From a checkpoint of a small sound classifier.
Model: arch transformer, norm layernorm, layers 12.
Training: soap at rate 0.0023, batches of 128, held-out accuracy 99%.
Data: trained on read English sentences (LibriTTS-R), 15625 training examples, 125.3 epochs.
Rows from block 9, named by matrix and row number. Rows with one number belong to one attention dimension. Each number is 50 + 15 x the weight over its row's rms, rounded and kept within 0 to 99. All counts start at 0. After the name is the row's rms in percent of the matrix's.
# q: attention query, key and value (stacked) (model.blocks.9.attn.qkv.weight, 576x192, the q third), inputs 0-47
# k: attention query, key and value (stacked) (model.blocks.9.attn.qkv.weight, 576x192, the k third), inputs 0-47
q.84 098:34 18 66 31 65 36 64 66 77 60 37 31 54 50 48 54 57 61 51 47 20 58 53 42 64 61 45 73 51 41 30 22 50 70 74 36 48 63 37 24 40 94 75 25 56 66 41 53
k.84 081:32 55 63 41 58 57 43 32 64 68 26 60 45 56 46 45 53 56 61 42 80 50 61 43 33 81 67 43 43 47 62 62 66 37 33 68 30 43 65 70 42 87 12 48 25 30 45 33
q.85 087:58 75 70 56 52 58 31 53 35 12 30 87 46 70 60 33 36 30 50 67 51 42 48 66 39 78 53 45 47 42 70 33 81 58 49 60 29 43 62 73 48 73 63 46 42 58 56 20
k.85 088:64 37 43 48 42 64 28 42 51 62 50 53 51 41 55 58 28 41 14 43 30 51 32 57 73 33 31 60 51 38 40 40 38 57 47 54 70 35 25 23 69 43 44 36 63 65 68 51
q.86 063:42 62 67 53 48 32 39 34 51 40 36 50 51 70 44 84 39 65 63 56 35 56 64 59 58 50 47 36 41 37 48 47 53 51 48 44 35 41 43 42 30 58 45 51 40 41 46 37
k.86 058:60 69 35 53 34 55 40 56 22 58 48 51 76 48 53 58 68 67 64 52 12 40 25 41 77 52 38 61 47 30 58 51 51 41 62 41 71 37 64 72 57 55 53 46 26 74 50 39
q.87 107:50 40 37 48 47 41 56 39 71 70 47 31 72 53 43 58 44 63 43 32 42 49 59 54 59 59 59 38 64 59 42 50 26 44 45 36 40 56 58 33 48 73 13 43 57 25 40 55
k.87 106:36 55 36 41 44 53 49 61 49 48 61 51 67 38 47 58 53 57 69 42 43 24 12 44 52 70 24 51 60 25 46 30 70 52 61 49 55 53 74 61 34 55 58 39 35 71 48 59
q.88 074:41 49 67 33 54 51 52 62 49 33 55 81 43 54 53 58 44 44 52 54 44 80 51 46 61 54 35 55 26 55 43 26 69 59 62 53 48 36 52 41 55 50 76 34 40 52 73 63
k.88 072:38 54 52 44 66 53 57 42 56 46 51 48 34 74 25 41 42 31 48 70 56 73 77 69 57 43 62 54 69 54 34 61 56 40 38 56 54 37 53 32 49 67 35 25 52 28 42 37
q.89 119:41 49 60 04 71 49 54 42 55 59 33 53 64 46 49 67 63 66 77 74 45 62 54 34 56 62 30 54 46 30 48 47 59 72 45 39 56 42 46 39 56 56 49 33 33 68 75 50
k.89 093:44 46 51 61 51 48 59 46 49 75 67 56 30 53 44 54 69 50 60 58 72 60 65 42 52 47 75 51 63 42 27 59 33 36 58 46 72 52 47 54 39 92 38 48 63 45 44 14
q.90 099:42 38 65 21 81 37 49 38 67 52 68 29 47 27 29 63 50 50 62 44 43 59 46 40 59 57 48 61 53 12 42 39 28 72 39 23 59 59 67 41 43 48 72 29 30 49 54 47
k.90 082:53 56 69 45 54 64 60 40 63 60 59 64 44 56 47 50 63 77 56 80 67 57 63 33 43 31 58 39 47 42 49 49 61 50 57 49 53 55 75 75 49 60 14 33 36 54 70 08
q.91 064:49 51 47 37 47 63 30 55 31 48 35 79 59 57 49 49 68 60 47 59 58 38 68 40 42 32 47 43 29 49 30 59 51 60 84 53 55 43 48 70 73 42 47 76 46 61 68 58
k.91 056:48 77 50 74 41 17 63 80 42 83 44 59 53 68 57 29 63 69 67 57 62 60 68 50 38 78 55 47 53 59 31 91 57 53 49 55 52 66 48 37 28 85 52 38 70 43 19 43
q.92 099:66 60 62 58 36 25 43 44 37 54 59 11 52 40 40 57 62 75 48 25 49 22 49 67 38 54 59 54 55 40 45 81 20 37 25 62 31 51 42 66 50 46 39 66 81 51 20 64
k.92 084:62 46 34 46 42 39 50 50 62 50 33 66 47 38 77 55 53 59 61 39 56 65 45 29 70 54 49 54 13 57 62 51 60 50 45 37 32 56 48 80 45 39 61 87 29 57 58 66
q.93 076:49 36 49 50 59 82 76 39 63 64 64 12 22 24 28 56 46 42 38 19 50 59 57 49 38 51 46 76 42 48 37 49 13 49 68 59 49 69 61 39 44 66 50 73 53 46 37 66
k.93 081:42 87 60 50 65 36 54 29 50 58 50 50 42 71 62 55 57 79 75 60 76 46 61 24 28 83 66 42 57 48 56 57 78 62 32 40 30 66 81 65 36 58 41 46 26 36 50 36
q.94 077:65 40 41 64 38 64 81 45 55 41 72 29 25 46 37 52 38 35 34 34 60 75 44 54 51 34 47 73 35 41 32 48 34 52 68 40 53 44 75 29 42 29 52 54 44 44 58 48
k.94 077:28 60 56 50 63 53 65 53 51 54 45 53 37 67 43 51 69 72 74 71 62 42 66 37 26 54 51 38 68 50 53 65 70 48 59 49 60 61 68 65 38 48 36 25 32 51 41 36
q.95 067:35 54 51 68 69 38 75 36 29 53 53 59 30 40 12 67 16 36 76 31 41 48 45 36 59 70 54 48 50 60 67 61 28 41 51 37 45 68 87 69 39 49 55 44 30 47 33 40
k.95 060:42 48 52 44 54 57 66 49 38 63 69 32 51 45 46 84 63 73 46 83 20 71 59 40 43 47 44 48 40 39 45 44 46 46 29 56 56 61 90 44 52 45 49 24 50 69 51 42
q.96 092:72 70 51 50 37 51 32 37 34 48 44 69 65 78 61 36 59 59 38 58 60 54 61 58 49 39 62 32 65 52 78 47 49 30 41 72 63 39 39 71 58 41 29 67 60 38 65 39
k.96 081:80 57 30 57 39 49 40 50 40 47 57 40 70 17 41 52 31 43 37 50 42 36 20 43 57 40 37 57 36 53 45 47 29 72 66 25 70 52 39 32 56 33 70 64 63 51 58 51
q.97 081:36 23 65 67 78 33 42 51 68 51 51 33 40 19 26 60 45 39 52 13 43 38 43 36 73 48 41 70 58 44 50 69 22 57 57 47 40 70 44 49 39 60 64 56 48 75 28 58
k.97 088:23 48 48 41 52 56 58 56 62 54 35 60 40 68 73 59 80 65 48 60 46 73 68 54 33 71 60 41 40 56 57 65 69 28 40 71 36 35 69 89 38 51 35 54 17 48 39 44
q.98 121:48 42 44 63 31 55 65 47 45 45 73 05 28 35 29 76 57 56 39 27 43 56 44 36 36 46 42 60 46 48 24 60 30 50 59 42 64 58 59 32 45 43 63 48 63 36 35 65
k.98 129:52 63 62 54 65 35 63 49 43 55 40 47 48 68 41 38 58 67 87 58 63 62 65 42 34 59 51 53 27 54 70 65 76 53 39 51 25 64 77 69 51 60 34 54 15 49 46 42
q.99 130:53 49 49 28 80 32 57 39 57 54 46 45 76 60 39 40 40 78 73 56 52 49 57 54 65 65 57 47 75 37 68 33 41 64 21 37 46 48 53 49 33 52 34 40 47 39 54 53
k.99 107:58 32 19 43 42 84 57 61 50 50 87 58 62 19 32 42 44 52 29 43 37 66 44 39 68 18 29 52 56 51 23 41 36 48 57 51 69 42 69 50 56 28 55 59 66 42 62 56
q.100 099:62 45 42 74 28 85 63 75 33 49 60 73 27 57 66 34 57 29 26 40 62 57 52 50 27 20 44 62 24 75 37 61 58 42 87 74 52 47 51 35 62 31 59 84 47 58 63 52
k.100 097:32 64 57 61 62 40 55 53 51 31 33 44 35 77 59 34 54 40 54 56 58 46 81 58 24 77 58 36 61 67 57 66 59 46 41 57 38 55 43 40 41 57 50 34 62 36 28 58
q.101 132:54 42 54 65 35 49 45 43 44 60 65 10 27 38 39 72 47 43 25 06 42 45 55 53 48 48 61 67 37 53 24 60 02 45 52 54 38 66 52 38 45 59 58 72 48 48 21 62
k.101 146:43 64 47 50 60 35 48 39 43 40 25 58 48 62 53 56 54 62 79 63 54 41 42 35 52 75 42 41 41 46 71 55 84 53 48 40 29 51 68 83 47 47 45 45 11 61 57 50
q.102 124:45 31 59 28 68 45 47 46 69 57 47 30 55 32 53 69 57 43 51 52 37 73 49 42 62 55 56 64 47 29 30 39 38 80 45 31 44 55 40 24 43 54 61 49 36 54 60 54
k.102 107:21 51 65 47 61 56 58 42 61 52 44 67 21 63 46 57 59 57 73 60 78 41 54 47 46 54 51 31 66 33 62 56 68 35 58 58 45 41 54 79 35 74 25 34 27 41 51 25
q.103 182:48 57 45 16 66 40 70 56 47 47 35 54 61 42 55 51 48 66 72 74 44 68 52 48 51 65 48 68 49 23 46 37 60 76 35 30 47 48 54 32 38 61 45 32 32 52 69 46
k.103 163:38 28 53 45 58 62 71 52 63 60 79 59 25 41 41 46 47 40 48 47 69 59 64 47 71 31 62 49 83 46 23 44 40 39 51 48 62 57 41 40 35 49 34 31 77 45 52 37
q.104 075:69 48 49 83 37 52 61 33 75 56 69 35 47 46 31 65 26 41 39 20 45 54 33 70 55 41 51 60 49 81 52 58 23 14 45 63 34 41 56 46 39 22 42 42 57 33 26 62
k.104 069:39 52 30 29 47 56 51 51 43 22 34 51 61 51 64 61 74 52 53 63 17 53 48 55 31 62 58 54 38 53 59 39 61 41 60 54 38 46 75 76 47 50 60 50 30 65 44 57
q.105 061:24 62 54 66 40 30 26 50 50 13 49 40 50 45 44 65 43 47 30 44 48 37 39 57 51 82 63 41 58 38 41 32 52 56 36 54 16 33 69 48 38 61 75 48 74 39 22 48
k.105 061:38 40 62 45 71 48 61 48 83 53 54 58 58 32 60 67 58 39 41 29 48 62 33 63 63 46 52 54 34 60 67 35 47 56 51 60 52 57 34 39 55 45 63 52 37 74 74 67
q.106 075:31 53 50 24 81 70 39 47 52 38 37 68 45 75 50 38 63 73 61 83 67 59 65 44 45 53 34 31 58 49 87 32 75 78 49 56 55 23 23 68 48 51 36 59 53 54 80 45
k.106 068:49 68 47 49 57 56 52 48 37 65 84 51 80 48 40 35 57 39 29 33 59 62 56 55 49 26 38 51 52 55 41 39 32 51 44 60 60 41 34 33 55 49 49 66 69 40 60 64
q.107 103:42 58 49 56 66 56 46 47 49 46 47 73 58 68 41 22 43 54 60 52 63 28 55 53 40 58 43 31 68 51 86 59 68 42 47 50 50 48 39 78 48 56 29 54 53 43 44 24
k.107 099:64 30 26 51 30 68 37 65 41 52 67 51 71 34 61 53 50 50 09 31 20 51 41 52 49 40 23 56 47 57 42 35 27 45 48 63 70 43 38 35 55 34 54 72 61 62 59 69
q.108 090:28 26 59 60 68 45 41 75 56 58 49 71 54 62 40 36 53 42 56 31 48 63 49 51 61 39 30 76 34 66 45 29 47 46 69 48 50 48 30 19 51 65 70 28 34 83 43 55
k.108 087:32 43 42 33 53 38 45 54 39 17 35 60 49 70 48 37 69 22 45 60 50 57 65 66 54 81 56 38 62 77 41 68 65 23 30 57 33 30 63 65 34 37 36 45 57 21 25 52
q.109 099:40 63 51 23 67 43 70 49 51 32 51 47 45 26 39 57 44 54 73 66 43 60 41 51 48 70 43 66 53 24 37 47 49 76 33 32 35 52 68 41 47 48 69 36 45 53 49 61
k.109 091:34 45 65 42 64 57 84 41 70 71 67 67 26 55 47 52 44 49 51 64 74 72 85 43 55 22 69 46 69 47 43 43 53 49 49 61 54 66 43 47 52 69 38 30 58 53 61 33
q.110 116:55 49 36 68 35 56 56 57 45 53 55 52 49 66 59 30 50 48 39 47 48 41 53 65 38 38 55 50 60 53 62 64 62 28 45 63 57 57 30 61 50 48 51 61 65 52 38 47
k.110 101:68 39 45 44 39 63 30 39 41 36 38 49 76 37 64 51 24 46 25 27 46 26 48 50 59 39 38 62 36 52 71 41 33 51 52 48 41 50 38 45 66 15 59 74 56 48 70 81
q.111 046:30 36 43 71 52 53 70 42 64 67 48 67 45 28 26 79 46 35 63 57 22 74 47 33 60 44 37 69 52 54 38 30 48 39 80 47 56 62 47 36 45 59 45 35 43 55 43 68
k.111 047:25 51 61 51 74 33 70 56 47 58 51 44 53 64 35 52 55 57 62 66 36 71 64 56 35 61 70 53 59 46 48 56 59 47 47 65 39 61 62 65 53 93 35 36 45 36 27 38
q.112 121:76 34 43 29 41 54 61 44 49 57 50 51 47 33 52 59 57 36 41 49 47 78 57 51 52 25 47 74 33 36 25 55 27 58 63 42 58 54 63 15 59 36 44 47 33 49 64 49
k.112 135:31 59 59 56 56 44 66 47 47 48 43 61 20 59 41 47 54 66 83 77 75 43 60 28 35 62 51 36 73 50 42 60 71 56 47 33 52 62 56 69 32 66 31 24 35 42 41 31
q.113 088:33 60 45 73 43 73 49 63 44 49 57 31 46 54 39 46 52 47 29 27 46 36 48 32 34 47 40 44 47 68 40 54 57 51 57 59 70 54 54 67 53 58 61 47 71 29 26 61
k.113 084:58 54 62 43 54 56 49 40 41 58 52 50 80 50 61 47 48 60 50 27 57 59 60 44 45 69 37 60 19 61 68 60 63 51 14 66 24 58 52 44 47 30 35 73 22 49 58 63
q.114 077:43 47 40 62 52 54 44 56 39 46 51 51 41 69 55 26 55 57 40 40 49 62 61 75 35 42 47 60 58 43 61 72 71 35 55 65 43 52 05 72 52 68 58 67 81 52 33 64
k.114 062:70 63 44 28 39 40 36 52 45 58 35 63 70 57 65 56 26 55 28 29 65 52 70 46 56 46 47 56 21 62 63 72 60 46 26 61 48 45 42 46 77 36 57 80 42 44 40 72
q.115 068:44 44 28 64 61 48 61 44 61 57 83 20 25 28 31 69 55 45 49 36 65 49 50 18 51 15 43 54 60 45 47 80 33 40 59 45 76 45 44 47 51 34 42 57 60 58 62 71
k.115 075:33 76 63 48 57 33 75 73 49 42 55 38 62 76 61 48 71 74 75 64 57 47 68 57 22 62 54 41 34 49 64 63 64 52 51 59 46 66 70 76 38 44 49 48 30 48 34 50
q.116 058:56 22 58 61 69 48 41 42 75 71 49 40 61 78 42 20 48 62 52 51 52 38 57 38 65 40 48 36 80 61 75 55 55 38 49 50 64 38 23 64 52 69 45 40 72 62 39 40
k.116 052:64 61 35 42 28 64 32 69 45 31 53 33 66 43 49 43 60 65 31 46 37 23 16 47 44 54 32 54 40 23 36 28 46 41 70 47 71 15 71 46 50 44 63 51 59 48 37 64
q.117 062:49 89 65 26 68 65 34 14 58 36 64 48 52 49 56 60 33 33 51 61 62 54 40 52 35 87 51 27 42 29 68 53 47 66 19 66 32 57 53 48 47 30 44 57 27 39 68 55
k.117 066:66 49 60 55 50 61 36 46 62 53 73 44 62 32 53 77 55 44 30 49 41 43 37 52 72 11 45 53 42 28 55 24 39 62 76 49 78 52 40 49 60 55 78 55 62 74 75 35
q.118 115:30 80 41 54 62 40 54 67 37 36 36 75 65 57 54 32 46 56 77 83 43 44 36 38 39 69 33 41 69 43 68 32 96 64 48 31 60 44 47 57 44 49 60 34 41 52 56 32
k.118 126:57 16 54 54 47 64 56 59 54 66 65 42 52 38 37 33 47 29 18 30 41 68 61 64 57 24 52 58 54 66 36 51 24 40 48 72 56 53 21 22 58 44 46 58 83 45 48 63
q.119 061:67 64 51 39 24 42 55 48 47 30 66 20 56 66 43 60 43 63 43 03 42 62 48 64 52 39 50 53 39 47 35 51 26 60 34 61 51 52 62 36 31 40 40 56 41 33 61 58
k.119 072:36 55 30 42 55 65 57 41 46 33 63 56 42 61 43 48 44 46 77 42 54 46 54 46 57 58 26 40 45 54 51 69 66 42 34 45 27 46 72 74 40 14 32 44 22 49 45 59
q.120 072:60 36 53 69 54 51 44 68 47 58 42 75 55 67 48 11 44 56 39 37 46 41 54 54 61 49 71 55 71 65 66 39 51 37 67 55 54 67 42 70 44 78 46 62 62 48 23 36
k.120 054:56 34 30 36 44 52 32 48 36 59 43 58 76 27 65 52 31 59 07 30 37 34 27 46 34 76 23 49 41 50 50 51 40 51 29 69 48 41 53 39 55 28 34 59 68 45 57 74
q.121 091:45 34 43 50 50 42 88 56 41 51 53 21 39 24 39 70 43 69 66 44 42 63 46 59 45 57 35 87 45 49 40 66 39 42 42 48 43 67 49 16 36 56 41 30 56 64 41 73
k.121 078:15 38 49 35 73 53 91 46 60 57 59 56 25 59 54 49 52 53 63 42 62 71 89 35 60 41 79 50 63 66 48 46 53 33 44 55 26 71 58 72 34 49 44 60 57 32 46 73
q.122 070:51 31 60 16 78 47 48 52 58 68 59 51 59 39 46 56 45 53 68 65 42 76 39 45 57 65 57 82 46 28 37 27 25 63 54 35 46 67 61 21 46 45 64 50 24 54 59 59
k.122 068:49 52 73 45 67 39 61 41 63 40 54 58 24 60 36 50 47 42 54 71 83 48 79 46 44 41 74 38 72 48 36 47 64 47 45 46 50 53 72 56 35 77 34 25 69 23 50 14
q.123 090:41 49 54 56 43 45 49 40 47 53 49 24 44 15 38 76 59 43 54 46 48 46 41 27 58 42 58 50 45 56 15 38 48 70 66 35 56 56 70 52 48 47 84 38 62 56 44 73
k.123 087:47 59 60 65 48 27 69 57 55 70 28 50 30 73 47 43 57 70 85 65 63 68 55 57 36 76 72 48 39 55 57 78 70 56 45 57 43 56 53 61 49 71 42 50 24 52 34 26
q.124 073:36 74 31 36 52 40 55 68 21 51 27 80 70 35 61 43 68 55 71 77 56 49 58 35 55 55 53 51 66 53 40 40 79 70 38 39 65 46 66 58 52 60 40 52 51 67 67 55
k.124 076:44 26 52 58 52 49 68 56 72 60 70 42 20 34 46 30 40 22 44 34 63 68 57 66 61 52 71 40 64 65 17 63 27 52 42 46 57 58 32 13 32 41 65 59 92 38 32 57
q.125 107:86 53 76 21 54 47 43 28 53 57 33 32 55 61 56 67 64 60 58 52 53 55 70 52 64 40 48 47 48 27 58 50 31 68 35 74 63 59 40 42 40 54 33 58 39 75 78 46
k.125 095:54 60 27 70 29 53 37 44 36 66 53 61 31 40 52 60 70 68 64 63 57 47 43 30 53 43 41 43 33 29 33 60 41 48 77 26 64 36 59 95 50 59 39 65 37 43 46 19
q.126 078:64 46 52 37 52 62 29 46 34 26 52 45 40 29 74 61 68 30 44 41 47 64 47 53 60 51 56 46 38 28 27 70 47 71 45 79 46 72 47 52 41 32 67 97 47 69 74 74
k.126 067:34 61 54 59 49 54 57 27 62 64 50 65 02 64 68 66 50 60 62 49 77 52 81 46 35 52 53 27 25 51 62 93 41 55 53 44 42 48 56 72 56 50 41 63 31 46 53 19
q.127 083:61 41 52 22 74 44 76 54 58 52 52 60 67 38 69 44 40 50 80 78 47 73 40 55 49 43 69 52 40 46 32 56 77 71 50 30 45 47 68 36 45 24 54 42 36 54 68 44
k.127 084:25 33 50 57 50 62 69 66 64 53 59 53 16 62 47 39 54 49 43 56 47 52 64 56 47 39 57 48 89 43 33 50 37 37 60 76 50 62 34 41 45 67 45 23 84 43 44 46
q.128 080:54 31 44 20 54 33 72 47 40 40 71 57 61 19 73 61 67 60 56 64 71 59 56 36 71 36 35 25 62 72 45 70 47 59 22 33 63 54 69 31 54 31 54 66 61 56 43 53
k.128 075:63 32 30 54 56 69 60 54 80 45 31 41 69 44 35 58 26 66 44 20 04 72 45 65 40 47 65 64 50 46 58 36 54 23 77 67 39 52 32 44 55 46 49 42 48 54 36 70
q.129 128:39 50 55 56 48 55 34 67 62 29 44 64 29 93 50 48 81 49 43 74 62 41 47 49 31 71 38 46 27 63 62 63 55 29 55 85 29 29 59 64 63 69 44 56 18 51 69 28
k.129 140:67 58 22 66 48 63 38 32 42 42 48 90 31 72 60 23 44 41 51 50 89 66 65 25 33 64 38 18 60 55 49 54 56 72 41 63 68 45 61 66 31 60 30 66 52 22 45 06
q.130 125:55 55 57 37 21 38 52 40 41 46 68 42 57 21 47 86 56 37 39 46 36 52 30 58 80 24 45 48 23 40 52 43 40 44 59 41 62 49 48 57 64 25 54 58 50 55 70 65
k.130 116:67 62 42 52 54 52 44 42 62 67 39 57 52 49 26 52 38 48 43 30 33 60 42 42 74 33 50 59 44 31 49 33 38 62 52 53 65 32 32 46 45 29 38 57 80 59 59 57
q.131 094:60 73 53 59 59 38 32 63 44 36 53 62 66 70 54 20 53 50 33 56 73 37 79 56 68 46 38 24 80 40 79 38 56 46 55 80 43 38 61 70 59 40 49 41 56 49 48 40
k.131 101:61 26 38 70 29 57 23 45 28 61 44 60 39 56 59 33 43 41 53 29 85 53 51 41 59 65 38 38 40 45 45 59 54 38 47 48 49 39 40 70 65 59 35 52 64 45 40 26
q.132 089:49 79 47 45 52 33 52 30 36 64 33 31 73 33 53 68 32 37 52 43 52 38 35 60 52 35 72 25 83 29 61 55 63 59 70 18 65 54 20 55 43 53 68 49 78 75 52 51
k.132 098:42 32 78 55 48 38 45 47 65 72 69 27 48 09 57 73 45 63 38 51 11 26 36 70 60 51 45 74 41 39 49 63 38 53 56 34 50 42 45 06 73 43 71 49 61 83 38 67
q.133 122:40 63 44 57 79 52 34 48 38 42 39 69 57 83 65 44 51 60 73 77 75 43 66 44 47 76 49 28 71 82 59 57 79 44 46 69 33 43 25 56 51 72 69 47 32 79 39 41
k.133 120:55 23 63 70 48 48 26 40 33 40 40 69 28 47 81 38 32 50 68 53 65 42 63 43 46 65 31 33 51 54 54 64 53 63 52 37 64 52 53 48 64 78 52 50 27 56 33 31
q.134 104:59 44 48 32 46 38 45 33 26 36 46 64 49 58 54 99 36 30 63 62 40 42 25 55 48 60 54 50 37 55 37 66 39 74 34 55 48 74 58 43 51 50 62 50 39 70 57 77
k.134 109:51 59 46 51 57 61 70 42 69 56 50 55 34 44 55 67 48 68 53 35 39 45 55 54 37 64 61 65 42 35 52 56 49 50 56 34 41 42 57 51 29 31 59 48 36 64 52 69
q.135 108:42 49 59 52 85 63 35 46 53 43 43 45 60 79 54 21 41 63 59 80 68 56 67 44 45 77 34 34 69 75 76 55 63 56 43 50 39 40 51 45 49 54 67 43 40 49 44 44
k.135 091:40 44 59 68 53 29 44 49 35 51 37 75 44 54 69 39 63 64 81 61 70 47 63 34 49 58 34 18 66 66 46 67 60 54 65 43 73 44 49 63 44 63 41 47 31 53 42 49
q.136 143:33 66 48 56 67 44 40 52 44 48 37 35 56 79 50 25 34 49 39 60 65 40 67 61 56 56 54 17 88 64 74 62 76 60 38 51 36 50 36 46 49 41 57 26 55 32 40 64
k.136 139:44 45 81 64 52 30 35 21 30 79 69 54 46 23 78 73 52 64 64 51 72 48 46 28 72 55 20 46 50 47 59 77 52 60 43 34 65 49 53 40 55 41 42 51 41 61 41 43
q.137 075:28 44 61 56 65 57 27 28 74 58 33 62 47 58 49 18 30 64 62 46 60 46 60 42 27 47 70 37 68 78 68 68 66 61 65 21 35 50 15 59 49 68 55 53 33 44 34 26
k.137 078:52 55 55 52 50 42 30 59 34 51 28 67 43 47 80 66 61 59 71 72 62 25 51 48 25 60 24 34 39 49 28 60 58 75 64 38 63 46 50 72 53 74 57 52 52 62 38 29
q.138 079:55 58 70 24 43 46 48 39 40 71 19 36 77 57 71 88 41 43 38 49 49 36 54 73 80 59 50 34 46 55 52 39 57 32 42 70 58 62 49 45 42 35 77 52 62 74 56 82
k.138 080:55 73 39 49 49 27 50 12 53 64 69 57 39 30 26 49 33 50 49 35 39 54 25 20 60 44 50 43 63 49 67 49 43 69 48 36 76 51 45 23 51 17 55 64 53 54 46 52
q.139 080:46 25 56 36 65 48 70 54 35 62 71 37 61 41 42 67 64 71 65 44 50 41 60 34 51 54 26 58 39 77 50 78 45 56 25 41 54 78 44 30 50 32 49 59 49 42 49 65
k.139 085:34 16 68 41 63 52 69 59 72 47 52 34 57 63 42 41 54 66 62 44 32 39 64 68 58 54 54 47 54 54 72 41 60 11 65 79 27 63 52 42 61 42 53 32 43 50 54 86
q.140 116:56 62 49 45 32 28 64 36 28 76 44 36 84 20 56 74 43 52 41 42 27 41 35 49 76 28 46 41 60 31 41 60 43 57 56 37 78 55 37 45 54 10 52 60 68 53 59 57
k.140 118:38 50 59 36 48 48 57 35 63 79 66 19 78 03 48 72 46 54 37 30 21 36 27 46 66 44 54 64 48 28 41 46 36 45 62 44 63 57 42 12 48 36 63 46 70 72 47 72
q.141 082:53 32 41 32 44 24 95 67 51 40 66 35 38 18 43 56 54 65 49 38 43 61 40 65 74 18 53 44 67 51 37 72 52 57 31 25 63 75 47 25 31 24 44 32 69 38 46 71
k.141 090:47 27 67 42 65 64 61 61 63 56 45 26 71 51 40 57 53 78 53 39 21 65 57 76 66 36 56 70 38 51 60 30 46 16 49 65 20 56 37 30 51 28 45 28 48 55 62 99
q.142 206:61 48 53 37 13 48 54 46 43 55 54 51 57 23 54 96 63 41 44 50 23 44 35 53 66 22 55 64 29 31 29 49 32 41 67 43 64 56 46 46 48 30 53 65 51 72 69 46
k.142 190:55 66 34 36 38 69 57 46 77 51 48 41 56 37 31 55 37 40 20 33 20 58 34 64 43 41 66 69 47 27 42 20 51 48 62 57 44 46 52 32 39 48 58 50 63 50 52 56
q.143 117:45 60 53 41 72 67 44 45 73 32 40 58 24 78 74 49 39 27 51 67 61 43 53 81 36 73 72 50 54 69 59 43 50 48 50 72 26 54 72 61 35 71 57 36 23 67 47 46
k.143 112:74 60 29 68 54 63 61 37 31 45 45 78 28 74 68 42 52 53 61 54 68 60 68 40 18 63 49 26 45 55 48 60 55 72 29 38 63 29 60 83 24 43 47 54 31 40 46 39
q.144 112:52 78 59 48 52 49 39 53 62 64 41 25 39 65 63 54 37 28 55 42 45 49 55 81 38 71 63 66 57 59 65 49 57 47 31 43 41 79 75 41 24 45 64 34 39 49 35 66
k.144 124:47 72 71 50 63 30 76 38 39 66 71 48 34 63 44 63 85 67 55 70 59 53 58 34 42 44 43 52 59 58 62 60 43 69 41 37 68 40 61 45 48 22 46 32 30 60 67 56
q.145 098:59 44 46 41 27 42 55 43 60 78 35 32 60 51 60 66 61 52 38 29 29 31 51 73 75 29 76 50 53 26 42 43 51 31 63 34 51 50 20 34 35 26 41 47 60 66 56 49
k.145 087:40 75 53 29 53 53 58 29 60 61 71 24 70 11 42 77 20 57 34 51 30 57 22 42 62 35 51 60 61 20 38 30 36 63 70 36 62 54 63 22 44 47 58 37 47 59 60 57
q.146 086:58 40 44 57 25 28 80 74 41 34 49 64 52 45 52 61 49 36 31 44 49 71 50 87 70 29 53 43 63 36 23 60 48 37 38 53 59 67 82 39 55 43 51 52 62 53 64 66
k.146 098:58 58 42 51 60 61 70 39 61 61 60 34 35 59 30 46 39 63 56 34 34 71 53 39 46 41 65 72 49 37 66 33 40 37 34 46 44 42 43 54 36 03 39 36 43 55 58 71
q.147 137:37 47 58 53 70 50 51 41 43 56 45 53 57 53 55 25 07 61 69 46 69 55 56 38 42 73 60 27 80 72 41 65 62 79 37 33 54 69 47 47 48 59 69 39 76 44 21 62
k.147 137:28 49 86 53 55 33 59 59 36 63 54 32 35 50 64 71 69 66 72 73 63 35 66 57 51 51 34 59 60 64 63 75 51 49 50 30 48 54 55 58 54 42 62 32 35 68 63 61
q.148 107:62 50 36 55 82 31 62 47 30 77 30 40 73 42 52 14 31 61 63 50 61 58 63 35 59 68 61 30 92 55 49 51 67 67 46 50 64 52 37 46 54 57 63 46 78 48 24 65
k.148 104:21 06 90 52 47 41 37 53 38 52 69 14 62 15 59 68 40 50 53 54 37 17 43 63 72 49 40 66 57 54 62 62 64 17 76 45 29 56 41 37 90 58 75 34 50 73 50 76
q.149 114:72 49 37 49 37 51 40 51 32 12 52 52 28 51 44 65 67 35 47 66 43 39 35 60 57 27 47 59 31 44 61 42 41 61 80 64 54 44 57 70 65 46 27 46 28 66 74 43
k.149 108:68 44 26 57 31 66 37 50 46 49 34 71 25 54 59 57 46 52 48 31 63 53 63 52 50 58 48 53 28 23 35 50 67 47 46 40 28 29 54 79 33 58 41 55 73 55 52 47
q.150 103:69 70 54 46 68 75 23 37 68 66 26 54 63 66 68 27 51 43 56 61 59 57 71 64 45 83 72 43 60 57 75 24 56 42 49 54 30 42 40 37 32 70 58 61 31 57 43 34
k.150 082:48 79 39 56 32 31 58 54 31 35 61 60 39 50 52 48 68 37 52 75 52 58 47 27 23 46 35 44 49 55 39 60 41 87 65 48 82 25 60 60 60 65 60 44 20 48 40 19
q.151 077:40 56 66 39 54 21 56 51 51 50 46 26 35 57 49 64 71 49 57 60 34 38 47 66 48 58 53 51 57 51 60 63 63 51 27 42 52 50 54 49 46 26 52 35 47 47 55 91
k.151 072:37 24 74 53 80 57 72 27 64 63 72 35 48 52 45 65 45 54 58 54 33 46 25 41 56 57 49 54 60 66 55 51 43 64 62 46 44 60 58 10 64 18 59 45 55 58 65 89